config.toml
model = "sound classifier"
gain_aug_db = 6
spec_augment = false
stem = "single"
widths = [128, 192, 288, 432]
mixing = "mixup"
optimizer = "adamw"
beta1 = 0.85
beta2 = 0.999
lr_schedule = "cosine"
Rows from block 4 of a small sound classifier, named by matrix and row number. Rows with one number belong to one channel. Each number is 500 + 25 x the weight over its row's rms, rounded and kept within 0 to 999. All counts start at 0. Numbers have three digits each.
After each channel's rows are labels from the 100 clips, of 14976, where the channel reaches its highest value: "responds to" is what is common among them; "loudest" is the band of the loudest frequency at the time of the peak. Only what is clearly more common there than usual is listed. The data: short read English sentences (LibriTTS-R). In brackets: how many of the 100, against the usual share in percent.
# convs1: first pointwise conv (model.blocks.4.convs.1.weight, 288x192x1), inputs 0-191
# convs3: second pointwise conv (model.blocks.4.convs.3.weight, 288x288x1, transposed), outputs 0-143

convs1.228:512572509515503514491526486478517491527518497492519458488464515527492502491521497511505510462482516489494454503436509500456544436486441503501537506548495505475503516550468512530454510539499504511520488492496459498519517501508524508511497506461506521497499494502523530476470482509504460508511542543540484512472490467507457486500478502503524505494494507489467486558491511489480502468503435457486503484453490464511480514467518516503520505480510507519480478512518503481491506499457486477479527470502509466512476486500552539486511574499536493538505498502520507435515536487503450502
convs3.228:521534473509471492496492480514493487511520482531467481499491466485508524483507455448495505520469497517515504488526471501554498504497492497501478486500485468461533490468461531501496499490497473490516473532508537531467497471496512502459480531467502506501441504480515504454514517490480484541487474487470497518525483529559503529515513521491549478481511464515513466490502546475484483505541517510554478486514527499500518505502501495472502
responds to: voice: female (89 vs 53.8)
loudest: 250 to 500 Hz (34 vs 11.6)

convs1.279:461435495551512526544481481503517522506517531477491500499573556492498502507502516450488501527489488496506478506509507509521496440517554491535508457467543537516480473498474500449518495463475481472520468520482504509483526524503469439460487464488505514501530491487479504529531504498462503527485528493496488493477504505504511502506533504526517486490528478494539512538464545462510504522495528563503517493497498532505514487495486510511487523481457487498506537540513490518494482544529475506498516525431537487529506524459516524483490514497485499480493521505473486554502493516496552483
convs3.279:487472528522467532472488467468529503505481501438455536496450541494461515511472486486534511489490487469525521470524467478526470540467514506502479490489506491516478528488496478528489500535509505474519472532483484522481524547515464530548485472476483493506470512499512476489505501506511504538479487471479480465483526509461486511516511477491478487494523542519486516470472463516508463500467482465499573503475522496446494504497487485504471
responds to: voice: male (98 vs 46.2)
loudest: 500 to 1000 Hz (25 vs 6.9)

convs1.54:479499498514534474520537490441492512493502543529552495469511499528475517516517508517478473510514558491485505461471505477442532489486459530499494466532468422480448516544495521466464522522494507488518490527502499533508530516516487473473497505442537532499489505488496470489488482455434458503503511540503493523475505441513475524499505500525507489512466524518490514522467530493478528517515523549502489474488519541476505484494491463501530524510493517475498507467494460499466508472508518538489534480482502494512485479505478515458491546528512490515530539502512502500527523516497488457
convs3.54:481550463499482531519513510520503469533491492517493530484508475499526495462528478508525499538473534521515493510533486518502497513464455552501495530513502462505516424437470569468473495483496466508492491501507522505497480468497538474470506512518524490508492507476482531531472505493516505486466493468444502546513463487548511540504488516511525482495511501530523528480521476481499478495552490533539495445483496479515533490522482501472475
responds to: voice: female (100 vs 53.8)
loudest: 250 to 500 Hz (31 vs 11.6)

convs1.285:540516487472502527509508505452485528498495469506501545485480472460521505510501519554508512513503494553506536533529471500502466491513540543485488514439501507539505531556545486501528481534512475497471480550475497503478481502506528486519508483507480504509492451444525452518467481503502525522492523462519544480499508518493467508502487498521492495522538507500481485464467512563475497483515479478505522486502482501478528501487504555511514529496503513504506517471474492503523553520548439495515473489507526520464469519462486518544509470505476474494498506511476528490546564482495495530
convs3.285:516463473523514526478503436489508508476502499530522516448485502493528485536504516456500509469478503509529486496526498506525483515517483515480497476560492515510476505534514491518504520552468509475495462499480499533537486510531479543546467512481539492505488507537501510471493503519502479495490548511525454501515496527550476536528495524504487456464499530430509548488495531477525510509462545504526517527509485494511516480458506485485495
responds to: voice: male (98 vs 46.2)
loudest: 250 to 500 Hz (29 vs 11.6)

convs1.165:510521520465426548488483498531502467462488460474474505528505460507513457494504493447520514522529462509477533504509463532518517495499491528516482508487517526515489542485504487511495484502505484510501501522482479516511520521513519475484497449584495497502504493510502493529475522481499504482488487480492504491483495510498617495476474495477492524525487504525515489508573483520496494441485521462470501497538509529509499570492505517471528498500486512459485493498497526492434502500497488482519522447506497479468481481478489533522512496485496483469472486499539482480504476502498452494
convs3.165:486507501509472502432521532439542490540508531522484539511525520490534516477490474494521502513451497472510482466522497500494423519464499513471513490481492519479479464479499523486482485519486477555507478474489517476501490541524514514502500526490494496498516481526521500528515485494502453536497488516466494514496460474512496508487476518499499500533527479497518458523555473481504476493516465415502509471483494465503496501510462503488520
responds to: voice: male (86 vs 46.2)
loudest: 250 to 500 Hz (28 vs 11.6)

convs1.6:519502508504520504518506464522505514480550504507478462477509540521493476504514487517508516486487457491502482455465496561491502488464488472493490479524511545510547493507503552489507507519500488536502468464495501463512507487509511470457522494492482516512499510516487570501533482506513473510510509511500438504495468553520442476543529522474472534460500486492495502503549485492505481487490499459465505500504525520535511553536511475509481516450484536499435455523529519533500477551511478503481542492508494495515486480502504526479488502505463567491509449504482477459478493527477503495
convs3.6:514514476485488490489507482484460526495544498485509437506507536516522446522463532484455521476531499501511516502519465480474499538487521480496489483515496512507515453489555490518548527515479544514461493514446489520522536521536514506530525496495480541496503540469459499440503517522517481483529544536497528474495506534476473497514526516520514479494479491489489505526496527508528496538499508478477504499500504509531526469488542481500521
responds to: voice: female (100 vs 53.8)
loudest: 500 to 1000 Hz (26 vs 6.9)

convs1.98:482492492518513545472529445498535501500520489431464477507502456560572475509530529500512491488492500507525490489497499493485493483489497496504500505507471510494543510515510521541493510538498518548485495493482478508497578462484533452466502495472501503473489543497483514502468470483491418493481513486487473458476505565522507489542517466483484495538501548462527454488516466480472483504471468468510507493501515529514519532493473498493511453506497477497497491524503519481494479493515440519477491499519525510495492557516455488507525533499508508502492490494498524486523497474534481516
convs3.98:475563544536549490527499517478503502479465456482522489461481501491516498482538500526511512481490537453494488495511527525490499501541486527491497487478494509525512510510499502493489510516494504494483514477506529497519459503519500495547501497493547463471546476466507524506507476503543475504458539472530464490523518469514469492478485510496483486498513475533506524505493459464502487480475465501519482537474490463497508500497452473479453
responds to: voice: female (96 vs 53.8)
loudest: 500 to 1000 Hz (25 vs 6.9)

convs1.80:486491564523535540520504515452532523501485479505515498494516465554527518488510502521518467521522557481514524489486519470454510515485503473538487489531446485456462494554482525489495531487509530494504481479485497504491524496504519495460494516483552539490474519524496488494471551524460508489481497518523500512484489488533483506503521453505476462516494505515467486501485514437498534491512520511501465499530511523482532483470458473512500495513517497402497504515483486469489490522522497488438503466481498508510476541459510505472502523530518478558517518494502477544514492504510480509
convs3.80:539503526486511455515485483483508532463549520501534498510548511524465512520465539462489512513520496508493522515511491469485490498516526501504492507501523523502514540528504474516534508518502531495482525525499479514504528510511481487506509513493503542535513499518490493468535513526526495504578514543530518452472509524486529463517510454516517529522521513488514517479529540533509507524490527488446498532490525543501483503465532492536545
responds to: voice: female (100 vs 53.8)
loudest: 250 to 500 Hz (38 vs 11.6)

convs1.14:504516496516506502478495527499499440465490503488524510511483563523488525494506470501539477476477507546534502511456516469510467496508487482472515512521507481496520483518496502497492497485491467478509504495526526517457485492515500456503463516515468471495547502496491525483526570462512527476482484501526462495521492479475493498487544545509541464479498474495512524498509496453484485507515485495563518519467450496510534482527514498497474491485473495530541418519480477538514510502522497546535480514491484522533582523534489481473498510452534522491485458512452520498501500507525484517
convs3.14:489539550497456487463526520478520524486486486452517498491540476510512459494450459526466509480512485441516513483503453482478517482475554506500507501493456517489504464505533457471474481512469474536494467488484518488472512480523551518455522465506486483522505486461458490512511517476493501473487485494477521503514493497530504496494497491498505539544484470460462482513490494507491482501468501474487490465492513531496473477472501545483517
responds to: voice: male (74 vs 46.2)
loudest: 250 to 500 Hz (29 vs 11.6)

convs1.12:509481513511539516471493515450502512534492487508510515527513504505483544470506549512510474504483504529521497494515492495512455500498474529490505482470521517481508497533469477476512505489495494476482510493503510521495513481476497480497514493496539466503531497505506524515511545525487521481508455441508508496521514500517496520490512522560498457490553503503493495530483525505477453631523557491522500547480488508509516530512488502468448492504490475506558494456494514505484505523494501505510480582480519508509492546527498486503495495462525518512484499552433514496501482468510483502
convs3.12:493519543518452503525491549422503523515484503479493528481501494522504528490476480525505514492479527508527512491617534469514469508442514508486496498516495424492512496521503519503491474499488495440515521525478488496536506498543528499465523502501471483521428464473498523516509479494529509496472487491454521485551519484482481494506484496503489516497531513522576461473491495492479472490485466458477483478468515508469539471509501435485493
responds to: voice: male (89 vs 46.2)
loudest: 250 to 500 Hz (30 vs 11.6)

convs1.223:499455520499466528483505507500502459468503522494503539515518505483509423497489518489500503513492493532463505504503519470539532471483526500518476481431510505579496479506485489468546493505496484518498469441493471512497522489507469533478481461506489521496499485441470512503504448491501453521513497465507437463523507518501565503500494514500497493564515516499504514473491509446479547525502541528455507490486528476507483511508474539476501524491470477513486556495519516519543512534506518499535523503479528456517516517505497495494481535473513504484488523531500494534479512520486509501
convs3.223:527530495541556477504518522533466494531479516492536516479521493516495537543496516499535491497478510544481486530482534493531510489512500426473490494535492537504484537566539510497509466501476492523521534477555491475503486521475552495528535500521523471512537473511546508530517483469499490517495526496516508502514504468478498471471492493517493500464489473512491506540539498479462473525493465509472478531505497487516553535471511495484480
responds to: voice: male (100 vs 46.2)
loudest: 250 to 500 Hz (28 vs 11.6)

convs1.142:503492523478483527477481475545508501525485507433459499511513477528551502454475493478505432506483486519499515538500498473476507478538488528492508485463503467514572527500508457541514491526486503533502496462492485495510523515479475534495503511491499494482498496558529522571495512522504520463476450496519487502554521464486492501503470496480505507539496510510493507476479470499483513497490511520542493474523504479471511518494499516511492463526521419534509503508501532508505494517474494519488474491531508484493526540509516482548493421475565511499504506537488509510496527535482499502
convs3.142:539501484503518515506548496503507481490524509441514503481552474482521501501557526504523484541504502506487500530477482505513505479523502503529549562510516551524542504503488489494522495512534515554501504479511548488526492486481491499524486467488518524508530491515490494500497520472486514489548508519514496559486501489515555487482519551557542501487526478500480515502533497522476488552515489505541469503497502504549475508508503495527528
responds to: voice: male (97 vs 46.2)
loudest: 250 to 500 Hz (31 vs 11.6)

convs1.104:477472512482477502477495492534502516522487508446458498525506493528546518463492523454506466510502491527510520553501510479496481480539484546476491483467519491513536476501486451518528491485494512513514502472502502522505539533460473542494522475496481504482517494548525538589516521506503540499466442500513500507543515463495524529504484502508552496524499516500498512492477482486479500496497539521545486502517515473473514518500485511508475483519512430549521515520507533525483494522478513495501470480480535479518501531519530475522475433497571529468495501542477502520489511506497484493
convs3.104:536508508515529525502543490527526472495522489488503492509572471482502504503568518491525484531501493494489485521478479512522506468520508515523539582491512568514519515507490488478509499520519503558494472481523557488518499470462490497528497467492507520509532539519504486504498525485469514506542499517518512550473504486516537507482527541540526514494533467482461519515542523511483493543526500528556482502501495512537478530504500507524518
responds to: voice: male (98 vs 46.2)
loudest: 250 to 500 Hz (33 vs 11.6)

convs1.0:488509505520540479494496459518497508496510494467491481501501505540488554510504537551506464464431509520582498496469516478488515496544500488510500517529507515435540507585508541471453509499499504477497492486509500499539503478494494488484479475532486507522504496530481535489464468498480488508499475530535522506502498495503502501513529495478480515499522488483507486487521503499524505508499519488482486488480485543528435509488469486487496525522519487492490486511431510486508496500537478495520506535516527509512525512493496535445486531506517495509528502530483498481474589572504524463
convs3.0:501559523494468491495537535485532496544491542511481520508508535520522496446514482537515454523496527499446495483486502496473488522468468519496542518446497498464509514477530497561472508468487468546517493475506547491507502534500504501523493488531459486472486480504527543492469496493495511527498437479438494556544488504466502498484497527519501513515522478548498431515491459483507497508519502486542538453501457484477528527511526501486497
responds to: voice: female (100 vs 53.8)
loudest: 250 to 500 Hz (32 vs 11.6)

convs1.52:514538525480486536526502473489501516486531460507518452516483477508501503497523472525491518523513497494511475527397549485465513519503483477476503521533482429488494489538488546543467501468505532501478466474543516486482532527491509499480489521526496529504491505484493509497514473465528497512501511515577514475480507516511528483497519480531552505491441503489518503517533505466527500487501488485494498512508497458525489532522521500513507499465492507515486463517506491494478485505531491524502501487470494495521522545509476455485497573535486524494496524480532508487504544546432489484
convs3.52:512517506518507500487497481478492459464555526505481530494513529488500537505499515397479508500514506493504507513513467517503458521532486469516488508484533499491505550484485490509527505512503527477458463530513498497484451525505502484504508521455513550505496533516479449458499560510511472470534507554528480478448480499520495502506526494490525498536488531463528470499491569518501481492502487487503522485509507496518461477468516499517559
responds to: voice: female (100 vs 53.8)
loudest: 250 to 500 Hz (32 vs 11.6)

convs1.30:486526519510538511509511502487499516515522524530570495468500535517433495482498514516492504510492504483496443434401503475428502510456457484498519486532530488479488484535470566492473494522490508511485506459546498515487540501506501515490507503457480494501508501484525556488509484506471443519525514546530472516487474499518455519514491507502510509476490486519491511532495526476491492501502477484462496529487497545499505498518523438502519516493456508476469490486518479515477499511480513511486517485492524515513476487509500531483452563520493509498501496508521473466497519514470488493
convs3.30:482488546538498470513462511510501505517471508492551544490475511512447562523485514496530495500491490523501513507483509501508505481507501478518455471501504486499507623560503468501497507506521520476545530494576462481484514513499489505507510501513481483474484477526574495524523473491503487529496493498539519472494554488460509467491482443463460551502515517493477473505499475516499495477503495506469505541525501499479468554468491511517487
responds to: voice: female (100 vs 53.8)
loudest: 250 to 500 Hz (39 vs 11.6); 500 to 1000 Hz (26 vs 6.9)

convs1.49:516495513474501508485495465501531506478513477519479461450472527488467445501525498527530510462479505498482500501479537474492523486431461493524469541537491536484487516512468507511454526498500500482494527494498462502534498488514533518466489456463518489490487514503499502511470481542487486487529476527533478502480490522532465482531499518510496481485463505481470493503512459470522489486496466460488520493454501488522510513456525477500503530517503538510452485508477518479469483513476462453495530483517496486501500434434500509484541566530502467515470482482533505445491473499494468529
convs3.49:457527501464486446484485502496465505512479502503568516514472533522498499491464499522509496484497504522501492505508519471462472510466501484487470467483542488513489553542542528528496500461498509503465487478578471478533490520514533507534516469526479494511492502514512506531526500493512518494501492490478493507530554473514489439485493468491465497489466544503518470480550474487513501446478480460486544509499489481504500485523470498494486
responds to: voice: female (100 vs 53.8)
loudest: 250 to 500 Hz (35 vs 11.6)

convs1.106:519521521518517500520477482492495534511519487480502450506493502497486554541520511538491485469466520509553489521450500447472517494538523494520499525519483512451513506562504546496456492515504535494495447502511492493492488509489526505492500493532512495538519520488495513487472496483482501515492495527580509488496522528509498478521516498504477506510476506483502456500521506488527515481506512444463495488486500493531468512493482494509516511518497491485507495476479511487530487488553443497514493476544513487511493545512508455441485518520498518489512479498518483466503600588471517505
convs3.106:493541515508477485495520534489526513535474502491499533536515498553511510489491474566500478507472524487487481477514508513501509494451488530490524505494482499477492497481540513530474520490485463552524520478498529500505509492494518527504499498554443468476495463520505606511492477501488523508496461459437514540560523500447496499483497517501492531505508470566496454537511435466511488511498494499499495447471469483479554509528511503481487
responds to: voice: female (100 vs 53.8)
loudest: 250 to 500 Hz (34 vs 11.6)

convs1.154:492543513492495554504493498475490528476527468511537458511485491531483490488535494527500525498496508476517468522411520494472492498482471491496508508542480508500484513527485551539458503516527524489454462484550515496486531537492528521454506510495494525507488511468508514516475473518506502513507512530560475518455478531510510466506484500515507512490458487519504491516519490491524499487515492444433513508497485488526492510509512460487502516491497523491486457507520492513461501510500468515496506494508506514530454512474497555513464583538475479491498505477539481446498519534442476493
convs3.154:492494508495519487503492515515505550533439478519508525497478488555487495500498496591512501483478511491500508504503544502490524475485490492473487483500478508507485496509555520519486522491483491505561555480508504513536549493500498527526502503545491430492531459502539552543505434512495518513462517457491516505548521503475486479495469485496453517455511490526509506537512434471525522490485515491487489539494492501497517543520474519483436
responds to: voice: female (100 vs 53.8)
loudest: 250 to 500 Hz (33 vs 11.6)

convs1.160:518521526504511558530513430484504532499523477509547450481499516512441488550532508523521503466473511477529489490425513479457503474494504469497484485535466521478502506536510527518473511480541492494504492477511485470488514471505521491463517456515508502502518525454478496503509480486518492511491517521566494478467487520503518445524504528522522493511486493460467465531509482471523473485518480470494491459524538478535487489488493495528506506492460513458511472535479505494508473520509510517486504491505508507498536507485498488464508555540462527489534526467502484450479516560497516491
convs3.160:522479520552488502475494497515487481504521511512484514510548511472497536527514501434530478505457501530488485492503468508530502505499519522500508526509478500486497510495423502437498481520504530507505499495472513466494463492483460459443492487485502526512479533506519503491495501481486488524522480521509510501452459484491519555474519484492516492524519514531522469488469542506472500542519488515504498431504487486503523518495524468505498
responds to: voice: female (100 vs 53.8)
loudest: 250 to 500 Hz (33 vs 11.6)

convs1.110:496507516531494463488511477478499504493485487526526494478516502497469464480495477541528479488519522499508499408475470438473528493498496473482451533517472465511455497559481502486460472485491491499527501534519482524524512460487526503488487468448517502510509535475490469526470454462464488495537497514503516529499499496467473521540488498499554481517462493559505521527466487474493470518494510510504508484500493485501471479471486440510530547504526488525513521470459503507476506469492489489527514511503519486501537427501506477485488548533511510512485506463529506498475502477467500476
convs3.110:498491488492491598455511491496514503511526486487462509493543463467527488458543488517508518538511499502506496511468478531554498509490512526505533550505498505482521443470464528466489477482503478513502503527485536523496492480520525476465523546489501520508524533484451521491474508498527504485504492506494505525493468510533530526520489535517534497516519495527561492479526530506469500521521508498530481497493517515511486482552492521504524
responds to: voice: female (100 vs 53.8)
loudest: 250 to 500 Hz (31 vs 11.6)

convs1.201:494466506470479519469479491531496472515456484437466507507493484530536459464478493477486450514478480536475513507518483472503507479508476517513495500476493459510534526482512441525501477540503479510473500438478497490517508515466496534504512511498526471478502501552538502576471516518498525450483466514484492493533523484480488510494476486471496516556485508524488480488497483514477498490500510516497486494523514493490509528489484513517500451538527417511511502514521495482501485496449486518502506482551517471487531537491514478540486449450565502499524511543481521491481522515495499501
convs3.201:490508481481468512489479501515464521518488517545481488514436545509493486489453481474487503475503508476506499450508517471499509556454461510475475457479495453484440495485506511533485520484474489446494517521501463521487508536513492522490510533503468494498463509480517506506467488533518505526468493484477502467509485527479466512517482464469472486517469529536533481503481509484541519463487515495463538480507482481460522477498514503479484
responds to: voice: male (98 vs 46.2)
loudest: 250 to 500 Hz (28 vs 11.6)

convs1.82:529495483508487532498508529513468501532496489471526483489510505491467546537503499515503494481506468517524530486518461476503494513537501504493502479471510433486529460494530517474477489528498530484476441500456521503479492499503556475509516490550504476479491519474473495476437506511502467484483475529511476485504504514484541479518507527502481484582503497473484469483514501545495489451507496454476515482484519506476513519487503540520535460495487493500502469465604529505496487527535482509497517447562486514488467528495480452515495514498495499500474469503497498492498518542514480505
convs3.82:473432462461516499524500491562463491475500521512488476444458513482490469489496521496511520477555459561500520547495513506483523514520503462503472465486516496530499498552502528521517493467524506484494501523508481513507475510534508495504501504492529504535515486455502465489496495505546529488497528510524464503485488503539490483515517489487494459479456547488519540490492556529500526478480507527496525545536512515513486513468554507517510
responds to: voice: female (87 vs 53.8)
loudest: 250 to 500 Hz (30 vs 11.6)

convs1.196:450526488493494494454489472526512461495508480452515552495505465526521441524473504471502472502498489528461533500485495491525531498509485494506508512460448503567533549483495447525530472481497458534520476493512468500502530528498526506483494501447507499534502501503478511513485485481496533501511493488505490477503520477489452504477487479482517553531480509521503555539475523519487505494505530486486498520522524476475466484495516505506526480495486483466498522506497459515511477522438507485546494494479498462493479512542484523503477455467509498570519556509512515489523527525544500466
convs3.196:487497539509471497546490490483547520522487450428499472560535482491482481471496480496481503499523492478475513487534496486510496473479573480513479492478508478468525517480507499492498504474494511507470493481483491453525517460491533502535554545527504474460537460489497504470541506476499477502480468504468546485518524461484484496476466487494491550530532446481548508564531500479488497481520472518514516477483519541499496520505476507507489
responds to: voice: male (99 vs 46.2)
loudest: 250 to 500 Hz (29 vs 11.6)

convs1.70:438521497507496534499530467505476517508512479484536472468509496515485486491479530488524492497434475501516431510515480516489520500462447504507507489506523524489497476487510525470499515541498503538518537509538509503531481528514517484521518503496494487478488507535550515459486466538496469516510513527522498493474518479478500526466471487454512543500528490481485472479513514502496482542525430459471509520488477525485490489487526488502492481503458469502446528500572502497516477506493497460475518532542514507519485444489475537519474543517528507489503492540511485458499517487517436501
convs3.70:476524521507527482475498530516484496526498477541540549480504477521504495510510529508533505510506464512505495519479561536528508480520480489476508503522486498511489590530483491495483485455500481471536522500584489499521486469495464473529531492547537482476515510490557514543537467494475464561496515511515510519476528469511497457489496499493482525528475532498489505511536460490493474489501501497507484539502508492494494538454461514502490
responds to: voice: female (100 vs 53.8)
loudest: 250 to 500 Hz (41 vs 11.6)

convs1.266:499455516467481518490518512520509473518508491480466459430508474532519501512505500504511500471499513519498524508530526464471522468484521516490488490525512521493527464511530518496469518476492503493521466504472522507483517527485527464492471494571453512473475542514517514486443517499490489490542476504506480501496515518513520486517506492485501478486494502512502488499543491482485514418496503472483483498505519489522516557454515537522521498499493483539491526508543531498472463534532461481487520402524534482499481472498521470486494538500523492464473479494515470461513553516467471471
convs3.266:470514513491491495436513510464520506514491484517488543492525487514509507484513484504512501509457507460515490481501524552496445495477493512487506528523477512490489521485500502478478499477487472541533488493480516496511500496484513490489513483514505485464513518504515533509489488511479457500497476497465516525537495479490507482501462508496502511485496470548511460515542440474510459478507477440515468460499504486496532505501406506483498
responds to: voice: female (91 vs 53.8)
loudest: 250 to 500 Hz (31 vs 11.6)

convs1.38:501533492546510532484514496458514513516473496485522507481462487527494577536512502567485487477513534506527560519487506490488470502503502466501480516494510452455477504570493499514493500493545507490531502480523463509514539480493506520499489515500472477505520504492475483510485495459470512461514515553522539481490512476493511500529479495515512491501517506481491491516460504447492453498499516491505495491549500454425462467471492526513508519507525500454525439480486514502499492495538518469516475507508497531488536545501521485486523523530485502501486529502499534499530565522517459505
convs3.38:538489500496477480505497493476537518507529535519516528510507545502497512483488512501487498533508515490506529499507489482467510523490519476534511497483530489499522491503534482566519546484518508500497495512495503528504530537505488553499498546488502523488491531534500524474458530533511527499539495517479511488520527545485531470536523487519522517505524493491519517511489545523547561511528561505488530479518502526509483507475506491533527
responds to: voice: female (98 vs 53.8)
loudest: 250 to 500 Hz (29 vs 11.6)

convs1.96:483405500486544496533525482487495514509549503508495499511478488491534472513507506492512489492499481524478486533525527461501539486496514496481463523455554463518499451502497502436514503480517488500477520439520491523519448481491510509488510509479508514491484473480505478508496445521520495549502479535519497509488508501504492471524507485500430475542531492477496486418499494484484509516494458523470521455479492543478497486477521523504474536486522488514562547491519550491496490514502531493511538504486503497498489526489466468487504515465529510496505525536470496529494516511479506528
convs3.96:529506489500559496517520526549462459514515470504505491483493463495528501507532515465517471527488502515455456540460545530514516446532492491505523521514515515505512497508487545481513463467504515514487503472522526443525456466454521452485504488492553499493521480487497503505487507463464490506506510507505506495508492456513512499454516525519523507442490457535482506516501527508471494539539479525520457529492481479533511506510511488497497
responds to: voice: male (99 vs 46.2)
loudest: 250 to 500 Hz (30 vs 11.6)

convs1.191:461477484519496540481535478482501471513504499480470472472498501532508559541521540533496480463470504518525505515473534508488485486494465423499505497533484475441515474506498509574490518514549529509543494463503503541483519511497516528508492492501504510508491519530521516478466488530521495480527502550504489496521523525507497495501479507494483520516501478482519443477508479463518502463496491449503499508520514450502487494469487532502518482474465491467496428526557529495487491499483490465487511466533508497542458538534520485465467536474501493517509524516494496448504503510524469492
convs3.191:531513512470478498514488546521520553528521490516512516530553502526497511491488510555503513517545525489517510530521519509453520508475514496513518546491517520496507502534536500510499516483520497516548531513531521528551523489534540527543526513530506524517533546496508544553500507524545535507533479508482524503501518518476537474516499479518507528518506515508548509498541501521517542497503515531480495523514513538520495509521518512533512
responds to: voice: female (100 vs 53.8)
loudest: 250 to 500 Hz (39 vs 11.6)

convs1.43:449511491547480513483472524491492437501473459482532523541478492525508460489507498482497485467469487556480476476519502469504476475469462499510488515514496499483479492518484464477505482529499502484492493472492485512455485493492533482464513519501518499516501516505523511513513515502470512473522515520486492544517506474484540538480494507518490471560481492493495500548508498500470486569500499481493510506493485527502517502527477509479461427508486482521485466488551481494506498494543490523514512511524511496520537518480481453496464495437461496451489506595466501502546478459507524482
convs3.43:485463509496515501504521469524534499491509508533569474496498486488524455536516511492489509519482456516508488521499478516478526509563509485494504502556486516504500527535468477459513526520488515492490445480507515517444471503492438538486494492486567501467517493522487496469514507510476476515516551524562466524470517510538504514511489511509503478526495489425482575507488512488524537508510519535535519518494511494517461504455467536501514
responds to: voice: male (79 vs 46.2)
loudest: 4000 to 8000 Hz (26 vs 3.6)

convs1.239:507470484498545492496523529479509445518505503499468481478478491538464515510510512532502443484482485530520536485512505583501520460503507531467502511471528498533561466502509474521529535540514398520498509499468466487510486477503489531523512504504464509514504488529490545496520515512496502516519474490503490532527515500500484487541487497496527504503562542508483537518511471500499498495490509517490502502504514477495525497491484494550481533483504478552485515522504543540526479533496516521529499520553488499491471538478474479520488459460536499524467515484451496500474513541496512493
convs3.239:481462472510436517512472469459493495497506494495455482512492450492490479506460495467476492475483458479477526499563514495507480457486491523503490486519494449526448513508455502506532516504534533498503487553500469512516510464487486533468524546500470509498467439471513486486490495527505518516487508484499506441498553516501469527531525476466505508534461508492498494499525506498528501482495487482503449499479488504493482517476470461495476
responds to: voice: male (96 vs 46.2)
loudest: 250 to 500 Hz (31 vs 11.6)

convs1.246:523518514531515506493503439491518516494505477501488445464503532550493470540533489553517489485492502474509484476453525500473470511436477494521493518538500486486521463540484532513468529461501495509504497487521507506487524475521513510438476495491484476491490527460483503475492472511476486492514490505542476509471496524526476478516543531496516496503490498518505489548488488481512409493526490455484495501489489475478505513470526506511485515512493508465458478540475490503477496499515511499485531500485471502523485515532465505438533583526501518481509492476508492457511494571493476488
convs3.246:512466467547489555502495471498489477468535487468472475506506487477490488511506519443490488502488452474494481505506470511528489513502506532516504486496487513499485444481482495465519467550499500491497478500472495491498507482489490479491505492470484535532467523511445453474499541478487486462520501547499509475445468493521501586493532521485528503511496508485467519493474575523461486544515484522509472483533494490517504449487558504513539
responds to: voice: female (100 vs 53.8)
loudest: 250 to 500 Hz (30 vs 11.6)